Weights of a small image captioner.
Model: encoder norm layernorm, decoder width 128, decoder norm rmsnorm, decoder activation swiglu.
Training: soap at rate 0.0023, 22900 steps.
Data: trained on regions of photos with short descriptions (Visual Genome), 101725 training examples, 14.4 epochs.
Rows from block 10 of the image encoder of a small image captioner, named by matrix and row number. Rows with one number belong to one neuron. Each number is 128 + 32 x the weight over its row's rms, rounded and kept within 0 to 255. All counts start at 0. After the name is the row's rms in percent of the matrix's.
After each neuron's rows are labels from the 100 images, of 14976, where the neuron reaches its highest value: "top examples" is what is common among them. Only what is clearly more common there than usual is listed. The data: regions of photos with short descriptions (Visual Genome). In brackets: how many of the 100, against the usual share in percent.
# fc1: MLP up (encoder.blocks.10.mlp.fc1.weight, 480x160), inputs 0-53
# fc2: MLP down (encoder.blocks.10.mlp.fc2.weight, 160x480, transposed), outputs 0-53

fc1.418 090 [153 142 148 140 144 155 109 137  75 123 117 143 101  88 138 134 141  95 164  62 160 127 124  95 128 119 206 176 170  52 152 121 130  84 141  57 143 162 155 129 148 118  98 136 122 108  51 136 110 185 136 199 102 145]
fc2.418 088 [108 105 161 144  89 129 107 153 123 168 145 131 196 171  80 148 109  79 126 123 157  75  75  65 117 140 160 151  91  85 156 187 147 135 133  84 105  87 103 114 143  83  66 181 157 129 135 114 155 111 134 125 137 163]
top examples: text has "zebra" (46 vs 0.7); text has "white" (32 vs 11.4)

fc1.138 127 [110 137 156 195 150 104  77  92 184 124  91 116 145 129  98 203 119 105 130 145 173 118  82 141 149 137 152  87 137 122 131 155 132  89 108  90  83 136 171  96 109 112 115 138 136 125 107 115 166 167 159  50 130  74]
fc2.138 118 [181 116 149  95 158 130  99 147 155 137  74 145  94 112 100 158 117 111  82 120 146  79  78 140 163 145 134  89 185 141 150 130 136 116 110 142 105  47 127  44 133 120 152 121 129 167  93 168 166 113  99  99  99 134]
top examples: text has "tennis" (35 vs 1)

fc1.360 087 [137 146  87 131 122 127 111 103 136 154 151  91 147 141  83 101 171 169 152 153 152 103 100 153 183 140  62 115  95 107 122 148 139  65 173 130  97 129 197 124 134  92 139 193 149 108 119  80 111 169 136  83  64 121]
fc2.360 095 [140 127  86 148 153 195 105 186 126 141 152 105 130 129  62  94 140 143  99  81 132  75 105 148 141 111 120 147  83 112  95 181 113 110 186 118 132  74 188 130 173  84 136 171 100 182 111 110 209 150 165 158 125 127]
top examples: text has "sign" (41 vs 1.9); text has "red" (29 vs 4.2)

fc1.131 101 [140 154 140 133 109 122  83 138  85 162 202 126 156 156  90 159 146 195 110 123 115  82 125 139 110 106  47 129 131  81  81 124 186  98 195  93  91 146 136 132 116 111 135 135 186  66 160  78  94 136  80 159 114 128]
fc2.131 110 [ 90 114  77 145 115 129 117  88 135 160 152  98 135 126 153 131 104 107 127 145 170  99 111 157 166  55 143 115  89 113 108 147 125 128 158 147  58  86 119  93 184 161 137 102 132 118 130 172  83  77  81 171 120 144]
top examples: text has "sign" (30 vs 1.9)

fc1.182 146 [152 141 143  65 123 150 113 132 155 114 154 118 102 157  88 105 128 130  82  81 136 123  76 150 110  99 152  94 152 227 129 140 135 105 105 152 146  94  53 120  94 107  78 202  87 129  62 116 165 121  99 156 172 146]
fc2.182 123 [120 129 131 113 127 173 110 122 182 172 115 164 110  82  97  97 147 155 152  92 172 131 108  95  72 139 130  62 237 102 125  89 163 138 106 121 125  90 114 133 113  53 102 125 154  38  89  78 162  93 139 132 179  90]
top examples: text has "tennis" (32 vs 1)

fc1.104 116 [130 118 158 134  71  91 201 169 168 137 165  43 148 126 117 150 134  90 111 128 147 126  97 209 125 101 126 160 168 160 185  79  91  96 133 152  78 103 128 105 107 137 149 133  64  41 102  83 131 163 162 123 195  97]
fc2.104 101 [ 90  88 104 110  87 173  82 152 173 102 135 146 176 173  90 130 122  82 119 112 156 126 118 172 146 175 112  83 206 117  98 148 158  76  96 117 178 152 162  99  99  96  63 160  54 151 155 106  95 132 156 184 108 156]
top examples: text has "train" (54 vs 1.7); text has "tracks" (30 vs 0.5)

fc1.363 107 [122 143 160 137 156 124 105 115 120 110 135 182  84 141  89 146 142  84 136 104 165 139  70 115 126 132 180  88 166 124 128 166 139  81 117 110 127 144  93 121 133  59 130 141 136 103  71 162 174 154  63  93 131 121]
fc2.363 104 [170 151 165 132 106 173 113 136 107  54 111 191 135 150 153  79 136 116  51  89  85 113 130 184 125 124  95  72 166 147 118  64 110 132 128 122 101  92 207 113 113 125 108  79 168 191  98 145 170  64 133 102 140 137]
top examples: text has "tennis" (46 vs 1); text has "man" (27 vs 8.2)

fc1.56 103 [132  85 112 123 127  90 147 117 137 167 140  74  83 165 100 157 101 160 150 132  90 101 177 129 172  80  99 167 145  68 140 137 121 167 156  94  80  94 117 208 185 170 123 119 135 184  63 109 115  97 121  83 111 106]
fc2.56 113 [179  99 143  90  97 138 141 128 127 122 149  53 156 125 143 183 152 122 156 144 118 101 167 125 137 129 147 105  88 141  95  90 108 196 103 107 167 117 167 225 144 100 136 104 139 171  75 170  89  58 133 136 127 153]
top examples: text has "motorcycle" (27 vs 0.7)

fc1.148 127 [138 195 132 143 124 138  94 154 145 129 111  81 102 159 139 108 113 110 101 115 125 176  95  97  77 160 153 171 149 127 153 128 116 106 144 143 138 134 109 154 107  87 103 110 182  99 140 117 210  89  92 108 147 135]
fc2.148 111 [133 165 142 114  52 124  85 130 147 130 125 103 139  90 118 133 111  72 202 105  89 192 151 119 156 112 132 176 146 113 122 116 119 145 167 108 153 171 124  88 163 137 124  83 125  99 120 127 132 132 146 166 170 126]
top examples: text has "sheep" (33 vs 0.6)

fc1.6 114 [ 73 125 147 104 128 118 125  50 107 165 143 181 235 103  84 121 177 117  97 214 167 137 124 137 113 163 167  94 128 139  89 101  90 112 108 134 129  95 136 147 136 115 152 119 120  83 151 132 163 194 155 143 171  75]
fc2.6 115 [ 45 106 141 139 121 148 155 114 248 105 142 173 153 128 141 175 100 148 160 124 152 105 100 170 114 116 142 150 116 135 131 124 127 124  89  85 142 112 125 164 144 122 113 127 108 221 106 164 122 112 144 122 185 123]
top examples: text has "tire" (25 vs 0.4)

fc1.270 110 [ 86 113  54 135 179  93 126 150 128 140 115 165 144 109 180  34 180 148 113 104 173 151 139 113  87 134 126 121 140  96  98 157  97 165 114 200 109  97 118 138 171 164 152  62 139 170  93 114  91 207 108 118 131 131]
fc2.270 109 [122 130 142 141 153 136 166  90 134 107 157 124 102 159 138  81  94  83 144 119 109 146 145 150  90 179 200 102 178 162 155 118  92 160 141 116  68 128  95 171 137  87 121 160 134 136 117 125 123 136 104 107 102  98]
top examples: text has "bus" (53 vs 1.3)

fc1.429 108 [120 102 129  71 186 107 158 136 195 101 107  89  72 122 165 164 134  89  95 112 147 146 116 110 114 128 134 123 106 191 211  95 129  57  99 161  84 122 104 142  78 199  92 149 147 149 164 165 182 100  97  99 147  94]
fc2.429 105 [130 143 107  52 129 118 128 118  78 148 115 126 121 160 118 181 153 123  90 108 132 131  90 175 132 107 163 165 173 120 104 112 160 154  83 153 109 157 117 113 131  78 156 159 156  92 158 120 117 111 133 110 118  81]
top examples: text has "sign" (30 vs 1.9); text has "red" (30 vs 4.2); text has "white" (28 vs 11.4)

fc1.116 110 [142  83 176 182 110 146 195  93 131 143 157 137 125  77 163  97 150 149  90  92 101 152 164 108  88 105  90 125 103 172 166 164 152 107 133 140 149  63 154 138 134 128 122 121  94 164 131 168 122 129 197 163 126 111]
fc2.116 116 [130 109 160 149 102 130 132 111 125 125 100  91 126  65 137 110 165 139 146  97 127 123 169 100 140 123  84 123  80 170 183 157 124 165 139 187 113 136 121 109  65 128 144 104  94  97 245 118 159 117 151 127 152  77]
top examples: text has "shirt" (26 vs 2.9)

fc1.393 101 [121 148 122  61 182 142 152 127 118  99 137 117 181 220 151  81 157 131 111  98 165 151 174 123 132 113 146 128 154 136  61 145 178 146  80 113 114 119 215 106 119 151  43 131 188 153 170 126 153 120 111 132  82 152]
fc2.393 106 [138  71 119 121 131 152 145 103 136 209 133 151 109 168 144 142 116 157 165 107 129 114 127 119 134 102 148 108 100 153 155 177 139 116 105 147 131 163  81  48 115 167  38 129 168 101 115 133 138 185 100 137 109 201]
top examples: text has "giraffe" (52 vs 0.9)

fc1.357 102 [165 141 127 122  46 165 124 125  98 135  95 115  99  49  89 121  49 163 168 154 151 101 109 131 108 141  85 118 117 152 136 174 193  98 143 158  80 123 123 169  73 116 106 137  83 119 130 151 163 209  81 158 106 142]
fc2.357 100 [125 129 156  92 140 133  94 179 151  79 104  79 175 130 105 190 100 106 118  98  90  79 103 119 104 115  81  99 132 147 180 148  90 160  92 138  94 172 113 171 167  99 112 163 127  83 119  89 157 102 106 106 106 213]
top examples: text has "train" (27 vs 1.7)

fc1.239 136 [ 60 137 136 132 147 124  99 122 152 150 162 129 151 118 116 150 199 173 152 132 149 115 151 133 124 167 145 124 154 193  95 104 237 148 167 124 175 124 115 147  89 147  98 180 101 101  97 189  68 155  55  84 113 139]
fc2.239 109 [138 131 113 139 174 184  80 139 164 162  88  79 150  74 107 120 151 115 166 136 152 144 159 166 149 114 127 152 145 119  86 147 197 171 111 135 168 117 138 106 118 162 134 127 147  83 127 125  81  97 128  88 141 129]
top examples: text has "blue" (25 vs 5)

fc1.127 122 [ 85 132 140 114 145 132 150 145 179 134 137 126  98 135  78  98 128 123 128 135  99 118  73  86 186 129 107 158  93 141  68 145 205  94  80 140 136 166 108  49 130 137  62 152 154  82 150 156 143 135  51 180 128 123]
fc2.127 126 [141  98  91  69 177  83 158  99 178 183  89 139 128 139 156 133  95 165 105 112 195  65 147 164 155 150 129 141 136 111 155 146 158 171 116 128  92  85 148  92 150 112  50  76 137 137 165 127 123 149  59 110 133 126]
top examples: text has "giraffe" (48 vs 0.9)

fc1.120 087 [160 117  95  52  69  88 144 128 111 131 144 161 103 164 121 150 109 109 149  94 144  95 138 133 138 155 162 155 131 100 107 155 197 131 166  65 110 128 156 180 142 161 125  90 157 126 150 130 104 113 149 178  91 129]
fc2.120 101 [172 138 106 173  99 137  54  97 101 116  90  95 128  89 116 115 101 164  96 157 141 152 110 126 134 108  69 114 154  88  85 138 124 150 104 150  96  66  78 145 148 108 144 132 118 133 161 125  85 127 207 147 157 116]
top examples: text has "train" (28 vs 1.7)

fc1.284 118 [ 82 163 143 111 124 106 111  95 116 105 127 106 132 163 158  47 175 144 119 135 139 113 112 122  58 127 103  99  92 124 104 202 117 106 121 138 136 103 150 185 116 162 160 162 102  95 122 117  98 144 156 110 133 117]
fc2.284 120 [152  85 110  89 149 155 186 105 173 101 131  71 104 148 136 101 129 119 141  78  66  99 171 138 102  60 131  99 137 116 111 128  92 142 182 113 117  77 103 180 200 169  84 141 125 168 123 121 115 122 123  70 154 109]
top examples: text has "bus" (53 vs 1.3)

fc1.297 097 [130 126 130 137  97 138  94  93 122 116 138 157 152 144 146  82 162 137 142  67 129  56 167 159 109 167 164 140 102 115 153 125  48 147  74 207 119 185 112  96 158 121  81 181 133 108 133 142 137 166 104 116 103 167]
fc2.297 086 [139 152 177 114 103 177 179  99  70 174 162 148  52 107 133 138 135 150 136  86 145  84 171 119  75  95 143 122  72 131 153 112 112 160 143  83 129  87 140 131  91 150 153 120 133 149 124 113 146 103 133 178 197 198]
top examples: text has "zebra" (48 vs 0.7)

fc1.33 095 [117  73 108 141 146  91 182  85  86 133 142 147 153 140 151 109  96 130 154 142 152 112 139 114  90 138 128 131 157  65 178 172 138 142 111 126 153 127 133 153 145 110 131 127 156 111  80 101 111 162 160 119 139  99]
fc2.33 100 [128 127  90  90 177 144 109 107 177 144 128 101 103 122  74  90  94 133 147 160 114 131 173 157  84 149 106  65  50 162  58  87 145 136  58 116 144 162  68 156 141 204  87 144 116  69 152  95 166  96 127 146 132 160]
top examples: text has "bus" (36 vs 1.3)

fc1.345 089 [142 132 104 130 125 119 125 184 144 119 137 179 108 147 151 133 155  76 115 106 155 105 141 135  80  61 104 178 121 164 118  93 133  86 104 136 196 140 104  88 120 150 226 119 114 113 107 137 164  68  81 114 106 152]
fc2.345 100 [ 92 148 111 107 119 102 175  94  94 115  88  86  60 131 123 157  79 134 162  85  86 131 137 147  86 134 179 108 141 135 135 164 220 117 163 136 178 142 125 134 122 148 151 156 112 159 123 122 101 180 130 111 113 183]
top examples: text has "sheep" (30 vs 0.6)

fc1.166 084 [192 131 103 105 119 150 122 123 154  71 177 108 196 147 133 121  91 157 124  85 127 160 101 124 158  76 192 131 135 152  78  75 135 163 184  74 103 149 113 118  90 133  81 157  87 133 126 142 193 163  95  67 115 156]
fc2.166 084 [117 141  87 100  90 140 155 133  88  86 205 103 100 130 117 124 133 178 139  99 114 136 114  31 180 122 168 102 147 108 180 146 133 149 128 138 123 113 147 186 102 162 144 199 155 175 108 104 120 165 157 110 147 110]
top examples: text has "blue" (35 vs 5)

fc1.278 130 [124  73 101 154 147 130 114 153 146 122 116 103 171  99  95 138 143 113 123 137 148  98  85 160 161 133 154 149 173 192 131  84  63  80 116 176 119 163 108 148 116 113 151 145  39 100  78  89 112 132 154 140 182 120]
fc2.278 121 [ 99  93 153 108 125 113 130 131 160 150 125  91 160  94 152 110 175  58 156 119  77  70 151 131 124 123 143 142 152 164 137 102  89 127 104 103  77 162 155 172 141 130 137 152 110 140 130 145  68 177 231 158 120 144]
top examples: text has "train" (33 vs 1.7); text has "tracks" (27 vs 0.5)

fc1.312 115 [114 143  75 171 118 150  93 165 187 110 145  89 153  48 107 151 120 104 166 172  64  57 111 192 139 146 141 144 147 142 123 138  77  79 115 123 136 112 146 160 101 183 132 121  59 112  86 138 129 152 147 100 190 191]
fc2.312 107 [ 79 122 134 142 106  91 148 153 134 121 118 122 146 110  95 125 109  58 104 112 143 135 158 131 145 117  96 161  99 166 150 154  92 119 130 113 127 178 141  87 131 172 130 170 135 111 154 146 129 184 177 148 105 117]
top examples: text has "train" (68 vs 1.7); text has "tracks" (26 vs 0.5)

fc1.396 099 [142  65 148 117 118  97 166 183 138 125 159 147 108 137 131  63 112 123 162 161 145 136 108 109 138 141 139 122  64 139  82 125 109 123 179 180 121  96 105  66 112 141 107 121  82 132 166 187 162 132  58  65 138 104]
fc2.396 085 [134  95 145 100 173  83 112 146 155 107 114 113 160 159  74  86 116 131 166 147 144  48 142 173 138 184 114 127  64 108 120 125  61 117  97 131  64 163 168 125 153 116 175 146  91 162 104 141 138 156 194 128 135  96]
top examples: text has "giraffe" (27 vs 0.9)

fc1.99 078 [ 74 170 164  82  48 144 173 169 154 129 129  85 164 167 120 123 102 125 125 136 164 169 131  92 144 118 111 181 158 125 115 137 130  72 104 187 118 179  91 157 120 104 106 127 129 120 115 154 157  88 144 115 146 122]
fc2.99 089 [ 97 108 118 166 110 170  90 142 120 128  90 104 185 114  71 173 145 102  66 123 171 158 154  87 122 151 139 126 160  70 126 145  98 148 157  86 140 153 105 168 123 110 179 122 133 137 144 117 156 152 164 113 153 140]
top examples: text has "sheep" (25 vs 0.6)

fc1.165 083 [121 132 148 164  92 168 121  93 190 173 173 156 109 106 174 109  89 211 145  83 137 173  88 132 131 143 142 123  57 101 122 127 204  92 108 127 116 117 137 136 104 138 132 116 139 127  67 103 168 148 114 122 126 128]
fc2.165 086 [150 140 149 116 136  81 207 143 116 105 136 107 145 125 135 131 187 169 131 139  63 104 113 165 128 183 158 127 147 130 140 113 128 173  67 112 126 139 124 107 170  95 102 111 117 131 131 179 159 173  85 141 165 160]
top examples: text has "zebra" (52 vs 0.7)

fc1.209 066 [121 122  61 100 136  86 162 137 151 123 174  96 183 108 106 135 161 163 135 159 117  97  98 157 143 161 104 155 125 160 141 156  82 178 116 134  61 151 186  76  91 106 178 119 146 185 139  97 150 103  69 126 113  85]
fc2.209 084 [131 156 157 105 133  90 118 131 159  90 161 116  50  63 177 152  96 155 116 105 117 176 120 114 121 115 164 120 139 109 134 131 108 121 154 199 136 172 139 101 127  89 127 151  98  88 125 168 201 157 107 111 112 172]
top examples: text has "train" (57 vs 1.7)

fc1.434 107 [149 220 136  61  95 164 109 177 153 127 163 125  93 143 164 155 111 103 153  85 113 117 138 109 113 115 141 164 173 143 157  50 124  97 118 122 128 141 176 136 174  94 138 139  97 140  82 151 186 130 130  98 144 140]
fc2.434 102 [125 141 163 166 156 155 105 132  78 156  93  94 157 105  97 161 108  86 123 125  99 131 113  94  58 156 138 185 111 158 137  76 152 148 145 178 110 150 133 128 140 142 131 119 144 162 113 136 180  91 182 119  79 139]
top examples: text has "sheep" (46 vs 0.6)

fc1.420 105 [111 123 171  99 162 116  40 191  81 194 107 140  92 169 111 133 113 146 170 149 131 146 134 182 168 116 126 116 119 164  80 186 135  90 107 124 141  87 160 176 163 133 181  91  99 103 129 173 123 105 105  90 170 185]
fc2.420 103 [174 115 121 123 151 173 155 108 171 164 140 175 177 132 117 130  90 143 176 191 137 125 173 163 122  75 116 156 155 175 198  69  95 134 128 130 105 118 126 160 121 119 135 112  82 136 191  97 136 129 158 126 169  35]
top examples: text has "giraffe" (41 vs 0.9)

fc1.411 101 [107 109 155 154 110 137 165 114 138 135 156 129 148 136 148  89 189 152 140 140 103  70 118 106  88 136 122 132 168 101 139 215 167 123 140 129 128  89  96 131 129 149 100 100  89 112 112 102  92 154 139 127 114 100]
fc2.411 107 [149  94 197  89 188 134 160 139 113 139 155 132 138 139 194 112 121 157 161 114  96 118 165 122  94 154 108 107 122 181 109 143 106 165 160  95 145 144  64 149 117 142 121 116 136  99 137  73 151  54 128 129 166  99]
top examples: text has "bus" (25 vs 1.3)

fc1.207 110 [117 109 132 116 174  92 141 155 130 189 181  92  91 178  66 148 134 151 193 193 130  94  96 172 106  19  96 168 135  54 122 117  70 126 174 120 170 143 151 124 128 101 164 126 143 182 168 154 141 144 115 166 167 146]
fc2.207 104 [134 108 166  38 167 149  66  61 156 138 148 106 171 159 106 136 162 114 207 155 108 112 134 146 154  83 188 102  97  93 103 110 141 133 172 126 145 155 153  85  97 139 152  71 139 140 131 120 186 144 127 123 115 106]
top examples: text has "giraffe" (43 vs 0.9)

fc1.329 084 [ 88 155 146  86  78 195 100  90 134 186 116 124 139  62  84  87 126 123 122  99 184 135 131 141 186 128 142  80  91 134 117 175 139 119  95 209 133 113 161 100 148 147 149 118 183 162  82 164 141 104 125  96 105 127]
fc2.329 077 [156 117 149 103 148 134 115  85 115 122 188 177 115 174 159 133  77 113 172 126 121 139 112  91  82 103 143  99 105 169 189 147 133 126 111 144 129 147 128 114  67 149  80  90 163 113 122 132 187 147 184 151 132 108]
top examples: text has "tennis" (30 vs 1)

fc1.220 092 [110  85 127  88 111 135 121  92 102 107 125 154  99 132 189 143 172 149 116 132 176 193  90  89 143  88 140 146  84 149 179 144 133 112 113 160 140 100 180 119 109  61  93 142 148 115 136 163 145 115 127 157 103 120]
fc2.220 089 [105 120 186 133 128 186 106 144 103 178 167  70 143  56 126 104 167  74 175 130 126 118 145 145 148 143 133 120  74 132 153 188 171 149  79 150 192 145 134 126 128 103 101 135 101  98 144 116 156 163 118 103 121 123]
top examples: text has "man" (29 vs 8.2)

fc1.467 069 [141 111 136 149 106  67 136 103 115 181 120 155  98 128 111 115 105 185 124 155 238 125 160 127 167  85  96 128 171 120 123 171  88  89 191 132  81 107 159 140  82 133 105 128 148 134  88 138  67 115  98  82 120 126]
fc2.467 076 [175 167 109 108 156  66 110  80 149 126 137 131  64 166 154 122 159 107 155 197 116 117 135 122  96 129 195  46 143 136 149 140 124 118  77 105 169 111 103 148 163  88 144  89 133  65 131  94 125 101 171 154 125 133]
top examples: text has "sign" (45 vs 1.9)

fc1.215 102 [120 131 117  65  95 196  92 136  74 162 162 141 134 123 142 164  84 121 154 130 124 146 135 128 136 111  91 144 128  80 178  65 152  88  96  87  89 127  92 159 100 116 124 161 164 160  98 100 160 131 116  44 118 157]
fc2.215 099 [114 108 159 115 101 120 172 133 158 107 162 100 104 136 130 114 161 138 135 121 156 154 154 126 110 179 174 152 154 177 118  74 132  80 120 129 143 129 101 162 141 130  86 116  62 128 143 115 152  86 202  86 115 179]
top examples: text has "sheep" (42 vs 0.6)

fc1.35 109 [172  81  63 110 108 116 111 163 119 100 124 139  94 174  59 157  84 184 103 141 101  83 177 191 115  89 105 134 135 150 107 130 146 116 174 164  76  62 145 171 126 104 112 127 210 103 109  84 122 156 143 178 110 181]
fc2.35 106 [171 124 166  90 132  70 110 149 119 139 150 168 134 154 111 174 114 165 155 108 150 135 134 188  83 118 116 127 131 183 151  84 111  71 159 127 177 141 172 102 140 153 161 112 116 131 137 117 157 129  95  69 116 147]
top examples: text has "sign" (26 vs 1.9)

fc1.308 090 [ 86 167 133  94 173  87 152 103 183 144 157 131 107 128  99  85 157 146 127  91 156 121 129 123 151 156 120 141 126  94 186 173 142 106 102 147 139 132  83 142 114 152  82 154 105 165 142  84 115 126  96 185 167 139]
fc2.308 088 [114 144 170 164 112 100  83 192 112 127 123 118 161  99  95 106 107 104  41  96 106 165 129  98 122 169 144 174 135 120 145 163 104 130  92 152 110  94  92 150  98  89 111 148 123 180 117 124 150 111 130 143 170 139]
top examples: text has "black" (25 vs 7.3)

fc1.70 107 [136 136  82 100 200 164  34  92 115  83 169  90 140 125 109 107 124 132  87 100 138  89 153  73 131 147 197 144 153  83 162 162 163 122 149 161 169  87 141 189 127 116 144 158 108 179  95 148  76 157 151 117  89 188]
fc2.70 113 [154 145 129 121 115 133  85 111  64 100 103  91 130 127 125  97 122 112 114 135  66  96  57  93 134 117 111 146 170 128  91 138 168  98 132 101 133 124 183  81 133 142 177 125 174 125 131 136 137 101  85 108 144 120]
top examples: text has "blue" (27 vs 5)

fc1.416 108 [164  89 102 114 165 146  49 121 126 109 130  97 141 120 136 107 148 121 121 136 113 102 152 153 106 121 164 161 158 171 144 126 117 180 126 140 157  81 191 135 132  93  98 118 127  79 117  89 106 149 174 128  73 187]
fc2.416 104 [161 160 134 162  93 111 128  77 135 153 100 143  59 201 128 149  89  92  95 106 157 164  74  94 151 138 109 111 123  52 115 143  79 146 116 150 128 114 109 128 117  75 141  97 160  97 170 112 103 170 135  58 169  42]
top examples: text has "green" (44 vs 4.2)

fc1.102 100 [ 89  90 133 143  83 101 142 142 139 140 108 136 167  78 128 159 185  74  99 154  91 145  99 206 173 109 117 144 138 204 158 154  83  76 106 135 157 153 184 124 117 136 130 137 103 132 120 109  91 161 201 114 176  97]
fc2.102 105 [127  77 164  80 102 155 130 124 159 131 141 170 137 118 117 177  67 101 124 127 105 112 102 159 159 111  94 184  87  75 133 116  91 124 120 104 114 164 190 131 110  92 144  79  77 104 150 116  99 170 168 137 121 174]
top examples: text has "train" (64 vs 1.7)

fc1.395 123 [145 108  96 113  70  96 136  69 121 128 127 174 155 147 102 161  87 127  66 141 144  79 138 150 134 137 126  98 122  97 111 138 172 144 172 122  44 135 126 145 123 129 150 109 112 115 163 124 103 175 158  98  86 158]
fc2.395 109 [ 72 148  95 129 131 137 139 118 143 143 153 149 116  86 165 193 102 191 127  77  83 113 128 128 105 158 146 144  68 195 101 117 123 111 137 181 106 112 117 176 151 165 142 184  77 114 150 154 185 111  81 132 144  92]
top examples: text has "yellow" (26 vs 2.4)

fc1.407 103 [149 125 180 129 127  73 112  74 189 165 109 136 112 164 142 134 157 118 153  98 109 173 117 113 164 132 152 136  96 109 115 162 134  37 123 153 147 144 108  41 113 104 119 122  95 139 151 105 139  94 145 138 147 120]
fc2.407 100 [164 166  86 128 116 120  86 127 161 143 203 138  94 163 138 139 143 106 150 174  86  94 141  99  80 119  94 188  77  77  43 155 149  97 105  82 117 137 118  77 119 159 130 136 122 128 100 103 101 158 125 163 103 145]
top examples: text has "sign" (29 vs 1.9)

fc1.236 090 [ 96 111 166 168  97  79 109 151 162  74 165 156 100 157 157  96 143 160  90 164 141 146 132 125 146 126 141 161  87 141 116 154  99 107 154 104 171  80 136  98 132  80 162 133 116 115 148 115  81  87 109 172  86 143]
fc2.236 096 [142 113 141 112  85 183 166 107 154 161 146 132 134 134 123  52 163 168 160 123  92 165 181 103 161 129 127 124 126 133 155 159 129 204 144 143 120 156 132 182 155 168 139 143 128 107  72 119 134 102 145  97 143 100]
top examples: text has "shirt" (42 vs 2.9); text has "wearing" (29 vs 5.1)

fc1.219 099 [ 11  54 142  79 150 144 118 155  91 136 163 132  94 133 112 172  94  95 119 152 145 107 126 163 129 146  91 139 136 130 130 109  85 180 137  69 126 110  93 181 168 103 127 158 135 102 195 142 106 142 149 162 125  60]
fc2.219 099 [172 149 125 140 120 123 210 180 102  66 119 126 196 157  91 150 178  83 112 155 114 115 144 142  67 121 103 107 162 121 121  73  32  95 108  85 159 125 128 170 114 119 149 152 127 156 143 155 148  90 157  86 121 116]
top examples: text has "black" (31 vs 7.3); text has "tire" (27 vs 0.4)

fc1.240 103 [145 147 166 130 167 118  95  54  34 167 134 140 119 115 183 183 172 125 124  68 135 186 173 173 145 169  81 172 168 157 117 109 165 106 107 121 159 141  92 120 151 133 125 149 129 164 147 133 126 181  52  84 115 192]
fc2.240 107 [141 122  97  79 151 195 117 192 144 122 167  99 155 122 148 134 109 116 154 174 169 137 125 136 134  82 156  99 132  91 100 162 140  83 153  86 185 150 164 105 120 135  73 162 125 151  73  73 105 116  92  32  73 133]
top examples: text has "blue" (34 vs 5)

fc1.352 121 [116 121 159  96 136 103 116 155 157 127 102 134 146 143 140 100 162 168  49 145 136 143 117 125 179 108 120 115 128 172 105 165 191 141  71 137 143 136 147  63  73  77  46 113 111  90 179 147 120 101  68 156  99 155]
fc2.352 113 [160 124 140 119 175 107 119 146 119 158 115  86  88 133  90  94 122 137 117 155  90 188 185 124 128 109 134 126 124 195 106 156 132 116 131 138  67  94 185 115  96 133  60 118 156 180 125 119 168 115  90  65 130 128]
top examples: text has "giraffe" (50 vs 0.9)

fc1.318 105 [ 48  77 111 187  67  90 106 172 152 131 103  99 140 103 172 108 112 134 154 132 131 104 108 116 128 150 159 140 114 185 120 133 134 178  88  91 151 111 139 149 165 162 122 126 119 129 156  79 106 147 115 141 120 195]
fc2.318 097 [139 129 156 125  49 136  76 149 112 134  92 104 139 168 156 161 151  89 173 122 107 124 111 185 145 134 112  97 143 149 150 174 132  82 141 140 133 131 133 153 155 100 101 219  81  84 119 134 176  87 114 126  79 142]
top examples: text has "man" (33 vs 8.2); text has "hair" (28 vs 1.2)

fc1.251 100 [150 101 166  77  77 133 120  97 114 165 187 112 120 123 107  53 185 137 114 136 118 125 126 119 122 137 149 136 114 109 147 107 112 115  78 155 122 126 107 106 111 137  65 159 144 134 121 202 133 107 129 116 158 183]
fc2.251 109 [ 81 129 149 169 102 172 131 119 104 121 126 149 124 181 141 136  85 138 173 167 141 110 145 179  67 161  91 132 148 121 135 133  86 130 116 130  86 113 149 112 111 133  92 157 145 160 180 119  77 145  88 127 151 144]
top examples: text has "zebra" (37 vs 0.7); text has "sign" (33 vs 1.9)

fc1.76 093 [177 165 218  97 154 140 150 115 134 156 169 102 150 130  79 102 147 140  96 157 121 118 167 135  65  90 113 159 125 143 139 146 147 119  91 105 102 130 107 132  80 119 136 122 159  80 125 160  86 127 103 157 152 130]
fc2.76 104 [ 75 213 142 102 114 139 140 143 108 182 129 137 127 125 102 126 166 115 102 152 174  65 188  86 105 111 117 167 134 115 125  87 141 137  96 102 141 187 140 129  93 164 111 109  98 168  65 131 151  92  97  94  97  98]
top examples: text has "sign" (26 vs 1.9)

fc1.249 134 [ 91  97 144 163 141  92  78 100 139 153  92 168 151  49 123 123 100 179 132 142 139 131  54 155  85 117 175  66 130 140  93 151 167 149 102  59 113  77 133  98 161  87 160 158  91 136  84 139 163 115 123  97 157  62]
fc2.249 124 [116  75 117 147 144 166 130 125 122  97 159 155 146 147 135 130 137 144 167 104 172 111  47 193  68 138 145  94 110 108 101 154 122 153 156 107 125  93 155 102  70  59 152  94 132 164 179 185 187 175 112 165 141  89]
top examples: text has "tennis" (34 vs 1)